Rows from block 3 of a small autoregressive pixel model, named by matrix and row number. Rows with one number belong to one neuron. Each number is 50 + 15 x the weight over its row's rms, rounded and kept within 0 to 99. All counts start at 0. After the name is the row's rms in percent of the matrix's.
After each neuron's rows are labels from the 100 images, of 14976, where the neuron reaches its highest value: "strongest on" is what is common among them. Only what is clearly more common there than usual is listed. The data: microscope photos of single blood and bone marrow cells.
# fc1: MLP up (model.blocks.3.mlp.fc1.weight, 960x320), inputs 107-213
# fc2: MLP down (model.blocks.3.mlp.fc2.weight, 320x960, transposed), outputs 107-213

fc1.695 101:69 65 22 57 45 67 28 43 48 69 50 53 59 74 18 54 47 80 78 31 58 44 34 64 36 38 41 27 55 41 62 54 49 38 38 76 67 46 17 42 54 45 11 43 68 34 60 35 35 35 34 48 36 58 38 42 65 58 42 42 52 60 41 65 39 48 72 53 65 33 61 38 65 55 50 61 69 65 78 88 76 67 42 23 67 55 61 45 58 35 39 42 22 73 61 65 21 33 47 67 56 48 66 37 53 43 75
fc2.695 095:39 51 41 59 58 53 72 23 84 39 34 66 31 42 43 43 55 37 41 75 62 16 65 42 68 51 41 56 32 65 44 65 68 48 50 40 60 35 35 34 62 65 38 38 48 58 40 53 37 76 60 67 66 51 33 55 55 61 41 49 37 54 51 54 41 49 25 52 50 32 28 54 48 64 45 25 28 52 29 14 65 58 45 60 70 34 49 46 47 59 50 50 74 40 47 74 31 43 59 27 52 56 57 31 42 47 73
strongest on: cell type: artefact

fc1.186 101:52 33 73 66 47 54 56 76 47 80 50 46 51 37 50 47 44 19 83 36 40 22 40 66 36 52 39 43 65 36 61 62 29 48 44 70 49 42 44 26 49 59 66 57 49 45 38 31 34 63 53 68 59 77 53 69 75 57 56 47 34 35 41 63 44 70 46 67 65 61 85 35 56 69 62 45 56 52 48 48 47 77 63 55 55 41 71 29 44 29 52 53 75 66 35 59 64 38 50 61 49 44 41 04 67 53 72
fc2.186 100:50 33 61 24 49 59 50 67 36 10 58 12 51 69 20 36 59 42 44 52 65 74 47 40 44 50 43 42 42 49 52 42 71 52 43 64 48 42 24 44 37 65 50 43 58 54 47 60 21 42 56 54 66 38 55 50 40 62 52 21 40 25 59 45 68 51 63 46 52 62 41 40 48 39 37 47 70 50 70 46 27 27 52 41 25 73 68 68 58 72 44 28 79 58 39 53 44 57 39 73 46 56 56 67 48 43 82
strongest on: cell type: artefact

fc1.114 078:73 50 57 35 38 71 34 09 49 30 56 52 78 38 51 66 48 55 53 41 59 40 44 32 36 71 43 31 63 44 51 38 49 37 40 59 65 62 38 45 26 47 27 78 44 63 60 68 64 48 48 48 49 39 51 54 68 58 55 62 56 46 63 46 55 40 18 60 50 63 36 11 46 41 61 50 33 68 70 27 43 49 51 43 53 50 14 27 45 44 54 49 21 28 73 60 34 00 63 57 32 65 54 21 66 38 41
fc2.114 071:59 46 56 49 55 44 54 30 55 18 29 39 29 30 40 52 44 34 21 51 62 41 86 42 50 78 54 58 54 49 51 34 38 38 22 43 49 34 55 49 51 57 49 68 58 47 30 48 51 40 62 43 58 06 43 64 51 45 64 51 48 56 46 26 74 53 60 28 53 62 39 34 47 51 48 34 45 58 75 70 41 39 18 88 47 36 48 58 60 57 41 61 53 45 43 75 54 47 70 62 36 51 44 32 56 65 59
strongest on: cell type: promyelocyte

fc1.162 105:54 43 50 36 31 47 40 51 29 65 57 55 51 45 40 40 70 44 42 64 50 62 37 50 76 42 38 57 50 61 41 45 61 43 43 37 41 76 34 20 44 77 24 60 70 69 66 43 76 49 74 56 28 47 32 47 47 44 02 45 46 60 28 55 46 42 51 32 77 62 46 36 24 67 31 81 58 25 16 41 71 53 67 71 50 46 52 36 45 47 44 60 36 36 47 73 24 82 28 35 39 73 49 48 56 73 43
fc2.162 124:63 67 58 55 60 66 66 66 64 50 91 46 26 57 46 62 38 54 49 67 49 33 13 51 65 43 45 60 65 54 47 57 34 60 56 67 67 11 16 55 25 36 37 41 42 54 48 54 46 32 40 51 61 60 59 52 58 50 89 49 58 25 37 81 68 50 42 51 65 58 18 37 61 54 76 27 60 49 59 35 56 22 61 44 27 62 59 47 70 42 58 83 62 80 60 44 46 43 44 60 39 36 65 51 62 39 93
strongest on: cell type: lymphocyte

fc1.496 100:72 55 72 51 48 72 42 56 54 57 43 67 56 84 35 77 68 21 61 78 69 56 79 34 35 50 47 48 33 47 50 57 47 48 55 70 67 67 50 39 47 61 63 20 88 51 35 54 48 38 38 64 65 37 38 46 62 52 52 52 48 59 46 54 44 36 57 65 66 53 45 53 75 26 46 61 61 58 78 72 55 74 62 44 62 56 43 52 46 40 53 79 32 45 26 57 51 58 54 40 50 49 43 38 35 47 84
fc2.496 094:62 58 39 55 65 43 42 39 66 43 52 54 74 27 61 50 83 33 47 62 49 34 60 61 31 51 44 29 32 63 30 54 69 36 46 31 28 69 46 57 58 56 47 31 76 26 39 34 50 54 69 56 39 36 26 60 49 56 42 45 31 31 36 45 39 51 78 55 42 00 66 55 68 55 52 40 49 60 48 62 64 51 41 53 80 24 40 35 47 71 63 59 35 58 68 38 37 63 45 53 29 47 52 52 32 17 44
strongest on: cell type: erythroblast

fc1.288 103:80 66 30 51 45 54 41 54 44 30 33 19 49 48 35 46 47 62 43 56 47 44 32 62 47 48 41 65 61 51 56 19 39 67 73 47 88 38 48 11 65 45 37 64 67 57 41 46 75 59 70 28 33 43 43 48 64 65 39 67 36 34 28 42 66 27 33 24 42 56 73 49 34 43 65 45 28 48 54 59 49 50 49 41 51 40 53 46 40 49 43 53 29 46 47 55 56 55 32 39 55 37 40 67 49 46 42
fc2.288 094:57 48 52 48 21 57 70 38 69 58 49 22 41 45 45 08 55 36 27 00 40 39 14 12 39 62 26 65 70 49 58 41 57 60 43 43 58 47 44 49 33 66 51 42 49 61 67 50 51 47 30 58 30 65 43 45 38 69 51 43 69 56 55 99 58 86 28 24 42 35 17 40 64 50 58 71 55 39 67 46 46 44 26 55 38 66 69 46 50 31 79 41 67 58 81 55 48 51 62 22 68 58 60 83 52 27 56
strongest on: smear: peripheral blood; cell type: lymphocyte

fc1.653 101:53 82 18 35 51 60 38 54 37 68 55 64 39 78 47 46 43 36 33 33 14 64 32 46 48 67 43 61 65 45 42 38 58 44 38 46 75 26 61 42 45 33 32 52 49 52 64 55 39 45 62 50 39 68 48 58 45 56 54 51 38 45 58 74 53 31 33 40 66 52 78 57 52 53 64 53 45 51 66 63 81 23 19 49 20 70 38 18 67 33 57 60 55 51 33 58 76 68 46 56 39 35 49 30 44 28 58
fc2.653 088:54 49 57 59 43 44 28 30 92 57 60 49 56 39 54 77 46 52 62 54 60 42 45 81 51 51 45 59 42 60 46 89 48 59 64 72 16 80 51 43 67 45 73 51 30 18 73 34 51 71 66 42 46 54 57 41 57 37 62 46 50 48 50 55 45 58 46 57 37 33 31 26 53 72 40 62 35 78 24 11 34 87 44 43 42 36 57 56 51 53 48 46 33 56 42 58 42 62 78 61 44 47 57 39 11 54 44
strongest on: cell type: lymphocyte

fc1.351 098:68 49 32 48 10 39 43 37 32 42 49 43 27 56 68 34 69 51 55 43 65 55 25 34 32 62 52 69 38 17 58 61 36 42 57 68 50 35 58 48 46 55 14 60 65 48 48 51 46 52 28 45 50 47 57 66 59 72 38 53 64 61 69 32 71 37 62 62 63 62 66 43 64 32 64 60 46 52 39 43 56 48 43 57 48 85 32 10 60 42 54 42 40 40 62 29 39 52 63 72 75 37 75 36 79 46 39
fc2.351 096:54 73 69 48 42 49 35 37 59 55 43 37 57 42 32 70 66 33 49 30 32 75 81 50 63 57 56 79 61 16 55 49 47 56 40 59 32 43 33 63 60 39 69 61 56 61 48 06 52 58 54 53 56 33 36 31 53 84 67 56 42 50 58 37 34 52 46 56 45 78 55 41 62 54 63 34 39 48 25 45 57 67 37 64 45 52 60 42 58 54 38 35 39 45 51 43 99 49 79 52 47 52 44 38 60 80 46
strongest on: cell type: promyelocyte

fc1.197 116:56 24 55 59 25 31 65 72 40 45 30 50 48 45 36 77 54 47 72 50 52 55 69 47 49 34 39 63 42 35 54 54 71 57 57 58 55 29 52 30 32 58 56 53 66 72 30 48 64 59 53 38 58 56 88 71 44 62 36 46 32 69 14 30 64 56 79 37 63 26 44 33 59 32 29 62 24 49 55 42 49 80 69 49 53 60 42 42 70 48 12 25 45 52 39 83 52 48 45 28 49 67 52 36 35 73 48
fc2.197 138:34 42 61 38 43 53 36 24 67 37 49 34 65 66 49 25 39 31 52 13 45 79 39 58 56 32 51 60 46 46 28 72 54 47 53 48 35 48 33 49 47 64 50 53 50 72 74 36 30 58 65 59 37 61 39 63 56 27 51 54 33 36 42 25 41 50 39 55 34 49 52 40 47 53 34 51 53 59 47 22 63 50 58 61 30 96 56 35 33 56 46 75 53 51 75 43 55 55 64 78 51 51 59 53 22 50 27
strongest on: cell type: segmented neutrophil; smear: peripheral blood

fc1.702 089:42 49 65 37 39 55 46 44 27 54 68 45 78 75 76 64 61 50 46 52 45 19 48 43 54 54 31 46 46 63 58 63 56 57 32 33 63 41 78 47 36 49 46 11 53 29 35 38 65 28 48 52 47 34 28 30 53 58 64 56 59 37 68 39 31 45 41 29 52 47 51 50 52 49 37 50 46 46 56 61 54 44 51 50 53 39 86 57 39 42 71 54 36 71 42 48 48 53 12 26 55 41 50 49 58 64 63
fc2.702 080:31 31 75 65 73 57 44 57 35 62 50 59 60 48 58 74 41 55 44 69 52 44 81 60 48 42 71 51 52 64 44 57 45 36 53 61 41 59 42 50 62 43 59 40 50 83 55 45 46 54 71 57 58 42 87 33 65 49 47 47 51 17 42 52 49 46 77 64 45 73 36 74 49 65 66 33 50 37 31 42 29 61 61 45 48 63 54 48 47 73 55 76 58 56 02 31 52 45 30 78 55 52 44 53 65 58 46
strongest on: smear: peripheral blood

fc1.215 099:59 41 47 52 18 72 78 60 50 67 35 35 23 41 63 71 47 54 58 56 43 33 24 53 50 71 38 39 52 23 49 57 52 59 32 52 38 22 63 51 55 26 45 43 65 65 32 48 43 48 63 39 00 35 51 81 64 33 50 57 64 41 46 27 63 48 74 63 58 34 52 37 56 67 45 32 42 76 76 45 57 57 37 36 50 53 68 30 92 28 46 51 49 59 63 47 36 59 47 71 13 43 38 42 50 44 65
fc2.215 097:53 22 38 16 56 35 63 37 47 62 29 48 51 61 59 53 29 64 50 33 69 49 57 61 50 48 52 30 54 69 42 54 41 39 32 51 41 65 67 14 41 58 56 50 56 52 34 56 60 54 82 82 72 61 34 58 62 46 37 28 27 57 62 67 69 68 46 37 68 53 35 39 34 47 37 45 74 41 50 60 63 13 66 43 51 54 50 76 38 69 59 40 81 46 47 24 29 57 38 43 46 49 66 82 42 39 31
strongest on: cell type: segmented neutrophil; smear: peripheral blood

fc1.753 097:46 54 41 53 40 57 23 78 72 24 46 70 51 56 31 48 54 48 70 41 55 61 45 24 60 31 62 31 46 59 67 72 38 71 53 25 64 19 57 63 49 34 51 79 36 62 71 54 48 56 32 35 48 54 67 47 29 54 31 55 51 41 65 42 64 34 78 67 33 62 56 45 62 28 52 50 53 99 46 34 52 68 53 58 43 69 64 39 54 26 84 39 43 69 25 47 67 57 87 32 82 50 86 62 41 54 76
fc2.753 096:82 72 46 72 58 48 43 34 68 44 38 59 50 48 53 59 62 58 58 68 57 46 44 72 58 45 36 62 38 62 46 53 60 24 85 17 50 57 39 68 53 40 30 51 37 33 44 39 93 47 41 73 43 54 46 69 50 55 47 29 69 54 27 56 48 63 60 51 52 34 24 53 63 52 44 60 35 46 54 39 49 49 51 72 62 53 35 34 68 42 49 48 22 41 67 60 23 53 56 60 57 46 60 47 51 44 65
strongest on: cell type: lymphocyte

fc1.146 094:68 41 38 27 31 78 65 39 56 42 56 74 48 58 47 44 42 74 57 49 57 54 58 29 39 53 32 34 35 42 39 47 43 71 40 40 50 75 53 49 77 26 27 57 52 48 59 51 63 44 53 62 52 50 55 34 63 67 37 42 69 58 57 57 41 41 48 76 70 67 57 36 43 13 35 46 67 50 66 43 65 50 35 38 69 47 27 25 51 60 64 41 47 65 58 68 54 70 37 22 69 41 52 41 79 62 50
fc2.146 088:44 54 68 59 67 63 62 50 27 33 51 40 38 52 57 48 50 47 44 49 67 46 41 49 23 68 55 71 46 30 54 14 51 52 50 52 62 61 57 48 37 51 65 47 35 99 50 70 54 35 16 41 37 55 76 64 34 47 75 53 54 66 47 29 44 48 54 51 39 64 72 71 47 44 52 39 46 61 70 49 47 50 73 51 85 51 52 61 52 84 50 70 63 40 45 30 64 34 35 70 55 51 44 64 52 51 44
strongest on: cell type: artefact

fc1.762 109:65 64 29 13 61 71 59 50 33 37 50 45 37 62 68 68 50 42 41 63 27 43 53 72 59 55 66 42 40 81 46 43 48 53 48 60 50 59 63 51 32 20 49 41 40 52 59 49 79 81 48 39 65 48 80 45 38 62 35 92 76 57 47 64 41 58 14 42 55 73 61 33 44 49 08 75 53 31 39 62 50 39 41 40 41 48 51 37 39 53 65 25 42 85 50 43 22 55 86 25 45 53 68 43 67 99 65
fc2.762 121:49 49 32 36 50 47 42 55 36 41 33 47 47 47 41 36 54 73 63 73 28 59 31 41 54 47 53 35 68 67 68 74 66 52 44 61 71 69 47 32 52 63 45 33 52 13 47 62 77 25 33 24 19 56 51 55 43 28 38 34 49 38 59 61 74 49 50 48 49 50 46 40 41 48 55 54 56 34 51 47 64 21 32 48 35 34 58 59 24 56 65 68 40 32 77 35 42 51 60 28 50 52 87 70 52 26 58
strongest on: cell type: blast

fc1.169 109:51 61 51 40 22 19 46 54 56 54 43 57 25 66 33 50 56 34 49 16 65 43 56 38 47 14 50 72 16 19 52 71 49 76 45 71 56 57 53 49 52 43 10 49 82 84 45 57 19 20 62 71 38 49 70 61 89 44 38 72 44 49 48 43 27 56 57 32 54 32 80 50 61 68 64 44 33 50 45 44 68 28 36 43 64 65 38 47 46 44 31 62 53 76 59 65 51 59 33 41 61 33 73 46 55 54 53
fc2.169 116:68 29 70 59 76 80 53 59 47 37 48 43 40 57 54 50 52 59 28 49 24 65 28 41 34 64 35 31 68 33 66 29 80 50 57 31 73 44 65 45 19 51 53 30 54 36 61 74 79 62 53 60 43 52 40 37 29 51 41 17 78 41 34 56 57 44 50 67 71 40 44 50 57 65 41 68 45 59 74 40 66 69 53 32 43 43 56 57 83 33 50 29 20 25 14 66 43 52 47 71 70 63 44 63 61 52 42
strongest on: cell type: lymphocyte; smear: peripheral blood

fc1.683 105:48 31 54 49 48 41 69 62 54 44 81 73 48 32 92 55 41 64 79 64 61 58 33 71 64 30 48 26 36 29 35 48 50 65 47 62 59 38 49 47 63 68 31 35 56 61 74 42 36 47 54 61 44 40 57 70 67 46 41 72 27 29 21 21 51 49 50 62 47 73 46 52 53 49 75 57 35 47 04 45 67 57 46 41 44 80 45 39 56 47 52 47 31 30 51 60 51 51 53 58 60 28 69 48 51 58 53
fc2.683 109:46 59 49 46 53 54 48 54 37 43 69 43 70 56 44 40 45 52 38 42 49 46 39 50 64 55 52 48 58 55 47 61 59 54 64 67 53 92 31 48 58 61 43 38 17 50 51 54 62 54 29 54 43 54 90 41 59 45 39 60 43 58 67 48 76 12 49 47 37 53 30 33 54 43 43 54 44 28 60 44 34 41 52 34 70 53 65 67 34 44 67 58 15 56 42 60 50 41 62 48 54 59 51 55 50 34 40
strongest on: smear: peripheral blood; cell type: segmented neutrophil; cell type: lymphocyte

fc1.170 106:63 42 45 29 35 67 60 73 59 73 60 67 21 57 59 65 36 61 32 70 35 39 35 76 48 66 53 66 65 74 38 36 40 59 29 68 67 34 59 21 34 50 66 44 57 75 55 59 45 37 42 40 43 60 75 74 48 58 54 62 55 65 28 67 44 59 35 24 32 20 66 38 43 61 55 41 47 44 44 64 75 46 68 54 46 66 43 57 53 43 68 29 44 66 67 56 52 59 52 47 43 55 75 35 48 32 65
fc2.170 114:57 37 50 49 44 51 39 70 54 47 47 38 37 45 53 11 56 46 41 47 27 55 54 36 30 48 32 38 36 66 55 56 42 58 46 46 86 65 58 92 48 62 11 57 50 50 59 53 46 49 32 58 47 63 29 53 40 74 48 56 50 42 55 65 33 58 49 61 36 59 47 46 54 26 36 62 64 43 51 57 52 33 39 32 27 33 53 56 36 46 75 61 47 36 92 38 70 54 48 39 51 34 47 45 41 44 52
strongest on: cell type: erythroblast

fc1.158 090:49 26 34 41 48 78 14 43 49 46 47 56 78 82 35 72 34 44 81 61 99 61 47 66 43 63 36 45 53 52 35 63 17 52 26 92 52 51 44 57 22 55 41 51 40 41 29 46 43 46 52 66 62 51 72 56 51 58 56 54 70 50 71 92 41 34 59 50 53 46 75 66 75 69 59 58 53 49 56 49 54 66 60 26 60 54 33 53 75 46 40 13 43 49 48 70 18 54 57 63 50 60 68 48 63 48 63
fc2.158 074:56 55 45 51 51 74 38 19 83 52 10 29 40 39 74 56 47 19 42 66 47 58 28 51 37 66 64 38 61 58 89 54 42 56 48 55 52 44 29 56 42 48 42 65 61 45 44 47 66 57 58 73 31 29 51 53 29 40 66 72 50 71 63 57 32 52 58 43 57 85 26 32 65 39 57 60 71 99 54 58 56 33 34 69 61 47 59 65 33 61 50 43 61 31 61 42 45 57 83 21 56 55 45 49 53 65 33
strongest on: cell type: artefact

fc1.129 104:77 54 16 35 29 86 48 49 57 47 12 63 43 42 85 68 60 44 40 70 40 59 65 66 40 62 37 77 38 34 53 44 68 50 41 53 86 65 38 38 64 36 71 63 61 60 55 32 54 66 64 57 51 60 56 13 69 40 43 60 50 49 57 60 37 52 51 60 46 79 42 62 61 41 36 38 28 73 43 77 64 59 81 51 18 72 74 13 37 57 64 34 44 43 74 51 38 33 44 53 48 45 21 49 38 78 40
fc2.129 109:65 63 54 62 45 45 44 50 73 58 69 66 40 28 45 46 40 82 66 45 47 41 20 76 46 28 34 69 44 61 73 31 69 57 51 46 31 52 56 15 71 35 33 50 53 41 33 36 35 56 71 72 50 53 51 50 65 52 47 50 66 57 29 43 73 30 42 69 64 50 29 48 56 39 70 73 60 74 60 38 24 49 51 54 51 43 48 26 86 35 41 35 71 27 44 34 57 29 56 68 88 55 63 59 54 46 36
strongest on: cell type: plasma cell

fc1.123 098:56 49 49 29 34 16 57 42 59 45 36 61 37 42 62 45 52 71 67 56 83 54 34 59 68 37 60 74 43 65 44 39 56 34 62 65 39 68 74 47 55 81 41 38 72 44 46 61 69 48 59 49 72 41 42 47 44 58 51 41 38 33 34 58 46 48 27 38 66 50 50 59 38 57 19 62 13 62 29 14 48 46 71 52 42 53 44 48 82 51 76 33 37 66 78 48 57 47 61 33 19 30 43 57 43 61 57
fc2.123 102:31 47 39 54 76 61 26 40 66 49 56 73 72 54 28 42 42 38 49 60 35 37 56 64 37 35 36 47 39 48 28 74 31 65 46 70 55 39 49 54 60 34 33 50 32 29 70 52 27 73 66 77 51 49 48 59 48 48 35 42 35 42 71 53 27 60 66 42 32 37 55 61 36 58 48 44 59 45 34 54 73 19 36 60 52 22 47 59 38 42 68 83 45 44 50 72 27 66 39 34 56 40 45 44 30 72 65
strongest on: smear: peripheral blood; cell type: myeloblast

fc1.287 105:71 60 41 63 52 38 38 57 43 23 53 76 36 54 44 69 35 51 42 22 62 74 27 76 74 43 38 07 35 48 38 30 32 39 49 66 42 55 49 42 83 73 65 56 40 43 52 57 59 58 74 55 47 51 61 34 64 65 46 56 42 58 53 44 61 57 58 35 73 50 53 50 61 62 36 75 41 60 64 52 48 50 69 41 53 25 52 48 09 64 50 53 62 24 56 80 54 54 73 67 59 47 61 21 71 50 73
fc2.287 101:52 50 56 73 59 43 67 47 21 53 36 47 54 57 66 51 60 40 44 34 78 48 30 48 32 61 44 33 32 43 49 21 59 43 31 59 00 52 70 47 30 67 52 37 78 72 47 20 61 29 64 59 48 35 49 48 32 82 66 38 33 58 64 43 00 78 53 38 43 37 37 95 50 63 83 41 36 72 57 50 26 56 55 64 89 49 52 42 58 64 51 20 62 63 29 39 40 41 53 40 40 43 43 41 50 78 50
strongest on: cell type: artefact

fc1.107 102:77 57 30 44 06 69 36 49 18 64 48 78 74 75 35 45 58 48 59 14 62 51 55 66 44 58 58 67 67 41 50 64 63 56 50 31 78 67 32 42 57 49 44 65 50 65 44 38 45 56 55 28 82 42 69 49 74 59 67 56 59 80 45 58 63 42 59 69 38 53 26 09 49 45 50 55 34 66 26 36 61 37 50 32 53 23 44 17 69 41 24 29 28 38 34 54 42 58 38 46 50 46 68 60 77 44 64
fc2.107 101:19 69 57 40 76 35 47 60 67 87 37 60 71 81 42 43 30 71 48 52 26 59 49 82 43 75 64 54 41 72 53 44 64 56 63 54 75 51 51 58 54 04 62 48 50 58 52 70 37 39 48 50 39 67 80 57 57 35 30 43 54 42 67 61 67 34 53 45 56 13 50 67 31 36 52 32 30 22 33 41 64 58 79 42 56 32 58 55 14 51 50 60 64 39 54 49 45 58 32 76 55 60 70 64 42 35 16
strongest on: cell type: blast

fc1.479 104:42 27 24 37 23 73 57 88 30 64 56 50 31 66 64 41 50 58 37 24 39 54 58 51 52 67 53 41 59 45 36 34 31 42 37 47 45 44 55 58 28 66 28 59 79 35 30 54 39 55 51 81 58 50 66 40 69 72 48 41 42 40 49 90 23 41 03 40 71 79 99 33 46 54 24 58 45 44 44 66 56 50 52 35 54 55 59 18 48 58 47 72 48 70 19 38 43 54 52 39 53 56 32 38 73 42 77
fc2.479 114:68 36 54 52 50 61 55 35 34 37 63 33 54 44 39 63 70 55 58 68 43 46 35 55 38 58 66 57 55 32 53 50 44 67 44 48 48 37 27 36 48 31 51 31 29 56 60 40 37 58 50 15 58 37 52 44 31 60 61 53 49 39 32 50 59 75 28 54 64 61 79 54 51 34 64 64 62 54 61 52 40 54 59 30 61 89 73 49 73 67 25 50 37 77 54 54 59 33 55 55 52 53 18 39 53 52 73
strongest on: cell type: artefact

fc1.231 104:64 62 17 44 32 44 55 45 46 36 52 57 51 36 54 15 88 65 39 59 42 60 61 55 77 42 50 60 22 45 52 38 60 59 38 46 41 48 48 22 36 53 55 54 72 55 31 39 44 51 36 46 52 66 53 35 76 51 53 49 46 34 08 62 38 27 73 49 44 30 60 61 28 70 53 44 31 45 58 41 69 58 71 64 58 49 45 47 66 60 56 45 21 75 40 63 37 43 43 40 57 46 70 56 29 66 38
fc2.231 104:55 37 59 57 32 54 36 47 48 54 53 60 63 33 47 41 53 12 37 69 76 60 56 41 69 34 32 68 48 41 47 56 41 48 64 64 41 50 46 30 56 55 69 27 45 49 79 43 44 49 68 71 42 47 46 31 72 39 54 46 44 51 28 52 50 69 61 53 49 36 66 56 44 60 61 59 59 41 44 68 18 16 56 50 52 54 68 60 57 51 66 41 58 65 46 50 54 68 28 68 22 38 47 41 66 61 76
strongest on: smear: peripheral blood; cell type: myeloblast

fc1.705 097:62 57 55 45 45 42 51 48 61 25 36 54 55 27 53 49 46 45 64 35 76 60 41 70 52 42 57 67 45 19 75 26 74 44 63 47 39 53 75 56 67 61 13 54 65 71 67 38 59 44 45 57 63 86 54 58 47 63 47 44 64 49 73 34 60 55 43 36 46 49 40 48 41 16 52 59 41 83 36 37 56 54 39 62 71 42 60 63 78 66 19 38 32 84 41 75 72 75 42 43 35 17 39 15 40 34 50
fc2.705 099:27 46 43 51 63 37 76 72 38 50 55 46 38 83 64 56 50 36 62 36 52 24 53 36 48 63 68 83 28 38 38 49 42 59 45 22 59 65 43 57 22 44 76 34 51 78 66 63 50 41 51 21 53 57 50 25 42 53 23 48 50 35 46 44 75 47 47 69 77 70 55 48 38 71 43 37 24 49 53 54 59 27 46 62 54 69 58 47 71 36 45 82 87 51 43 33 25 49 25 26 53 57 43 38 63 55 36
strongest on: cell type: lymphocyte

fc1.549 106:50 34 45 44 49 76 50 64 66 39 38 51 67 58 44 50 33 23 44 58 30 45 67 51 49 64 59 77 38 41 31 48 73 56 48 44 65 51 62 25 17 46 55 59 42 58 69 72 52 47 52 31 44 41 55 71 76 40 54 58 33 58 13 31 47 47 64 41 51 67 75 56 47 49 70 39 77 60 59 64 61 56 58 42 56 64 32 82 65 75 32 50 50 79 34 74 38 44 37 48 46 53 21 44 33 34 54
fc2.549 107:30 60 55 55 44 09 61 38 63 19 66 31 47 44 59 22 44 53 60 33 30 75 67 48 34 57 45 44 57 47 57 54 25 61 48 04 43 64 51 82 87 68 33 59 44 67 79 39 48 67 36 84 21 57 29 22 68 49 23 22 47 53 75 40 41 31 35 39 22 66 41 53 49 47 34 44 41 52 46 33 43 31 42 53 64 25 48 54 32 36 58 52 55 30 76 37 50 58 48 71 37 50 69 62 41 33 17
strongest on: cell type: segmented neutrophil

fc1.279 098:64 71 28 18 29 28 46 92 31 36 71 57 65 55 31 67 68 58 48 27 50 61 66 56 59 41 51 56 56 41 74 70 34 59 57 58 59 75 43 38 38 79 32 55 64 57 49 49 68 79 31 74 51 59 71 31 49 38 16 56 08 62 25 45 55 39 27 43 60 57 40 55 30 48 53 50 39 50 63 48 58 42 46 49 63 75 47 49 61 43 56 57 42 51 59 74 28 63 59 57 37 42 80 63 41 57 52
fc2.279 092:43 20 42 46 36 25 50 50 59 47 38 55 57 41 41 45 61 25 56 77 74 50 50 36 29 57 60 23 30 39 23 59 58 67 18 75 71 51 61 44 49 60 65 34 53 47 47 60 58 28 65 30 32 66 53 54 62 41 48 55 36 53 46 47 47 74 45 51 46 78 77 55 37 37 20 39 70 42 53 66 69 77 59 26 38 73 42 60 27 39 24 80 46 73 54 05 43 53 19 50 42 32 47 43 55 48 61
strongest on: cell type: lymphocyte

fc1.412 106:35 32 77 24 41 57 35 62 34 42 75 70 58 41 46 50 59 60 50 39 64 45 38 60 55 50 52 51 42 17 57 37 67 46 41 26 47 10 43 56 53 88 55 62 68 53 56 68 49 68 31 32 46 82 25 61 50 77 11 48 48 56 61 46 30 18 61 40 42 11 34 52 49 61 32 58 39 47 61 66 56 46 76 24 58 55 47 40 72 27 76 47 45 74 54 44 25 48 41 42 45 45 61 49 46 57 55
fc2.412 115:66 49 57 37 69 30 67 43 55 74 48 58 58 53 58 90 46 44 57 11 24 39 47 75 50 38 51 72 59 56 60 37 63 69 46 52 28 34 40 61 47 20 61 47 46 44 43 32 23 47 62 71 81 42 47 65 61 51 41 37 43 53 70 69 30 60 53 45 53 82 75 54 55 37 96 58 51 55 39 38 69 46 52 46 64 45 55 53 48 38 42 51 61 49 42 90 29 30 71 49 81 40 32 50 47 60 49
strongest on: cell type: blast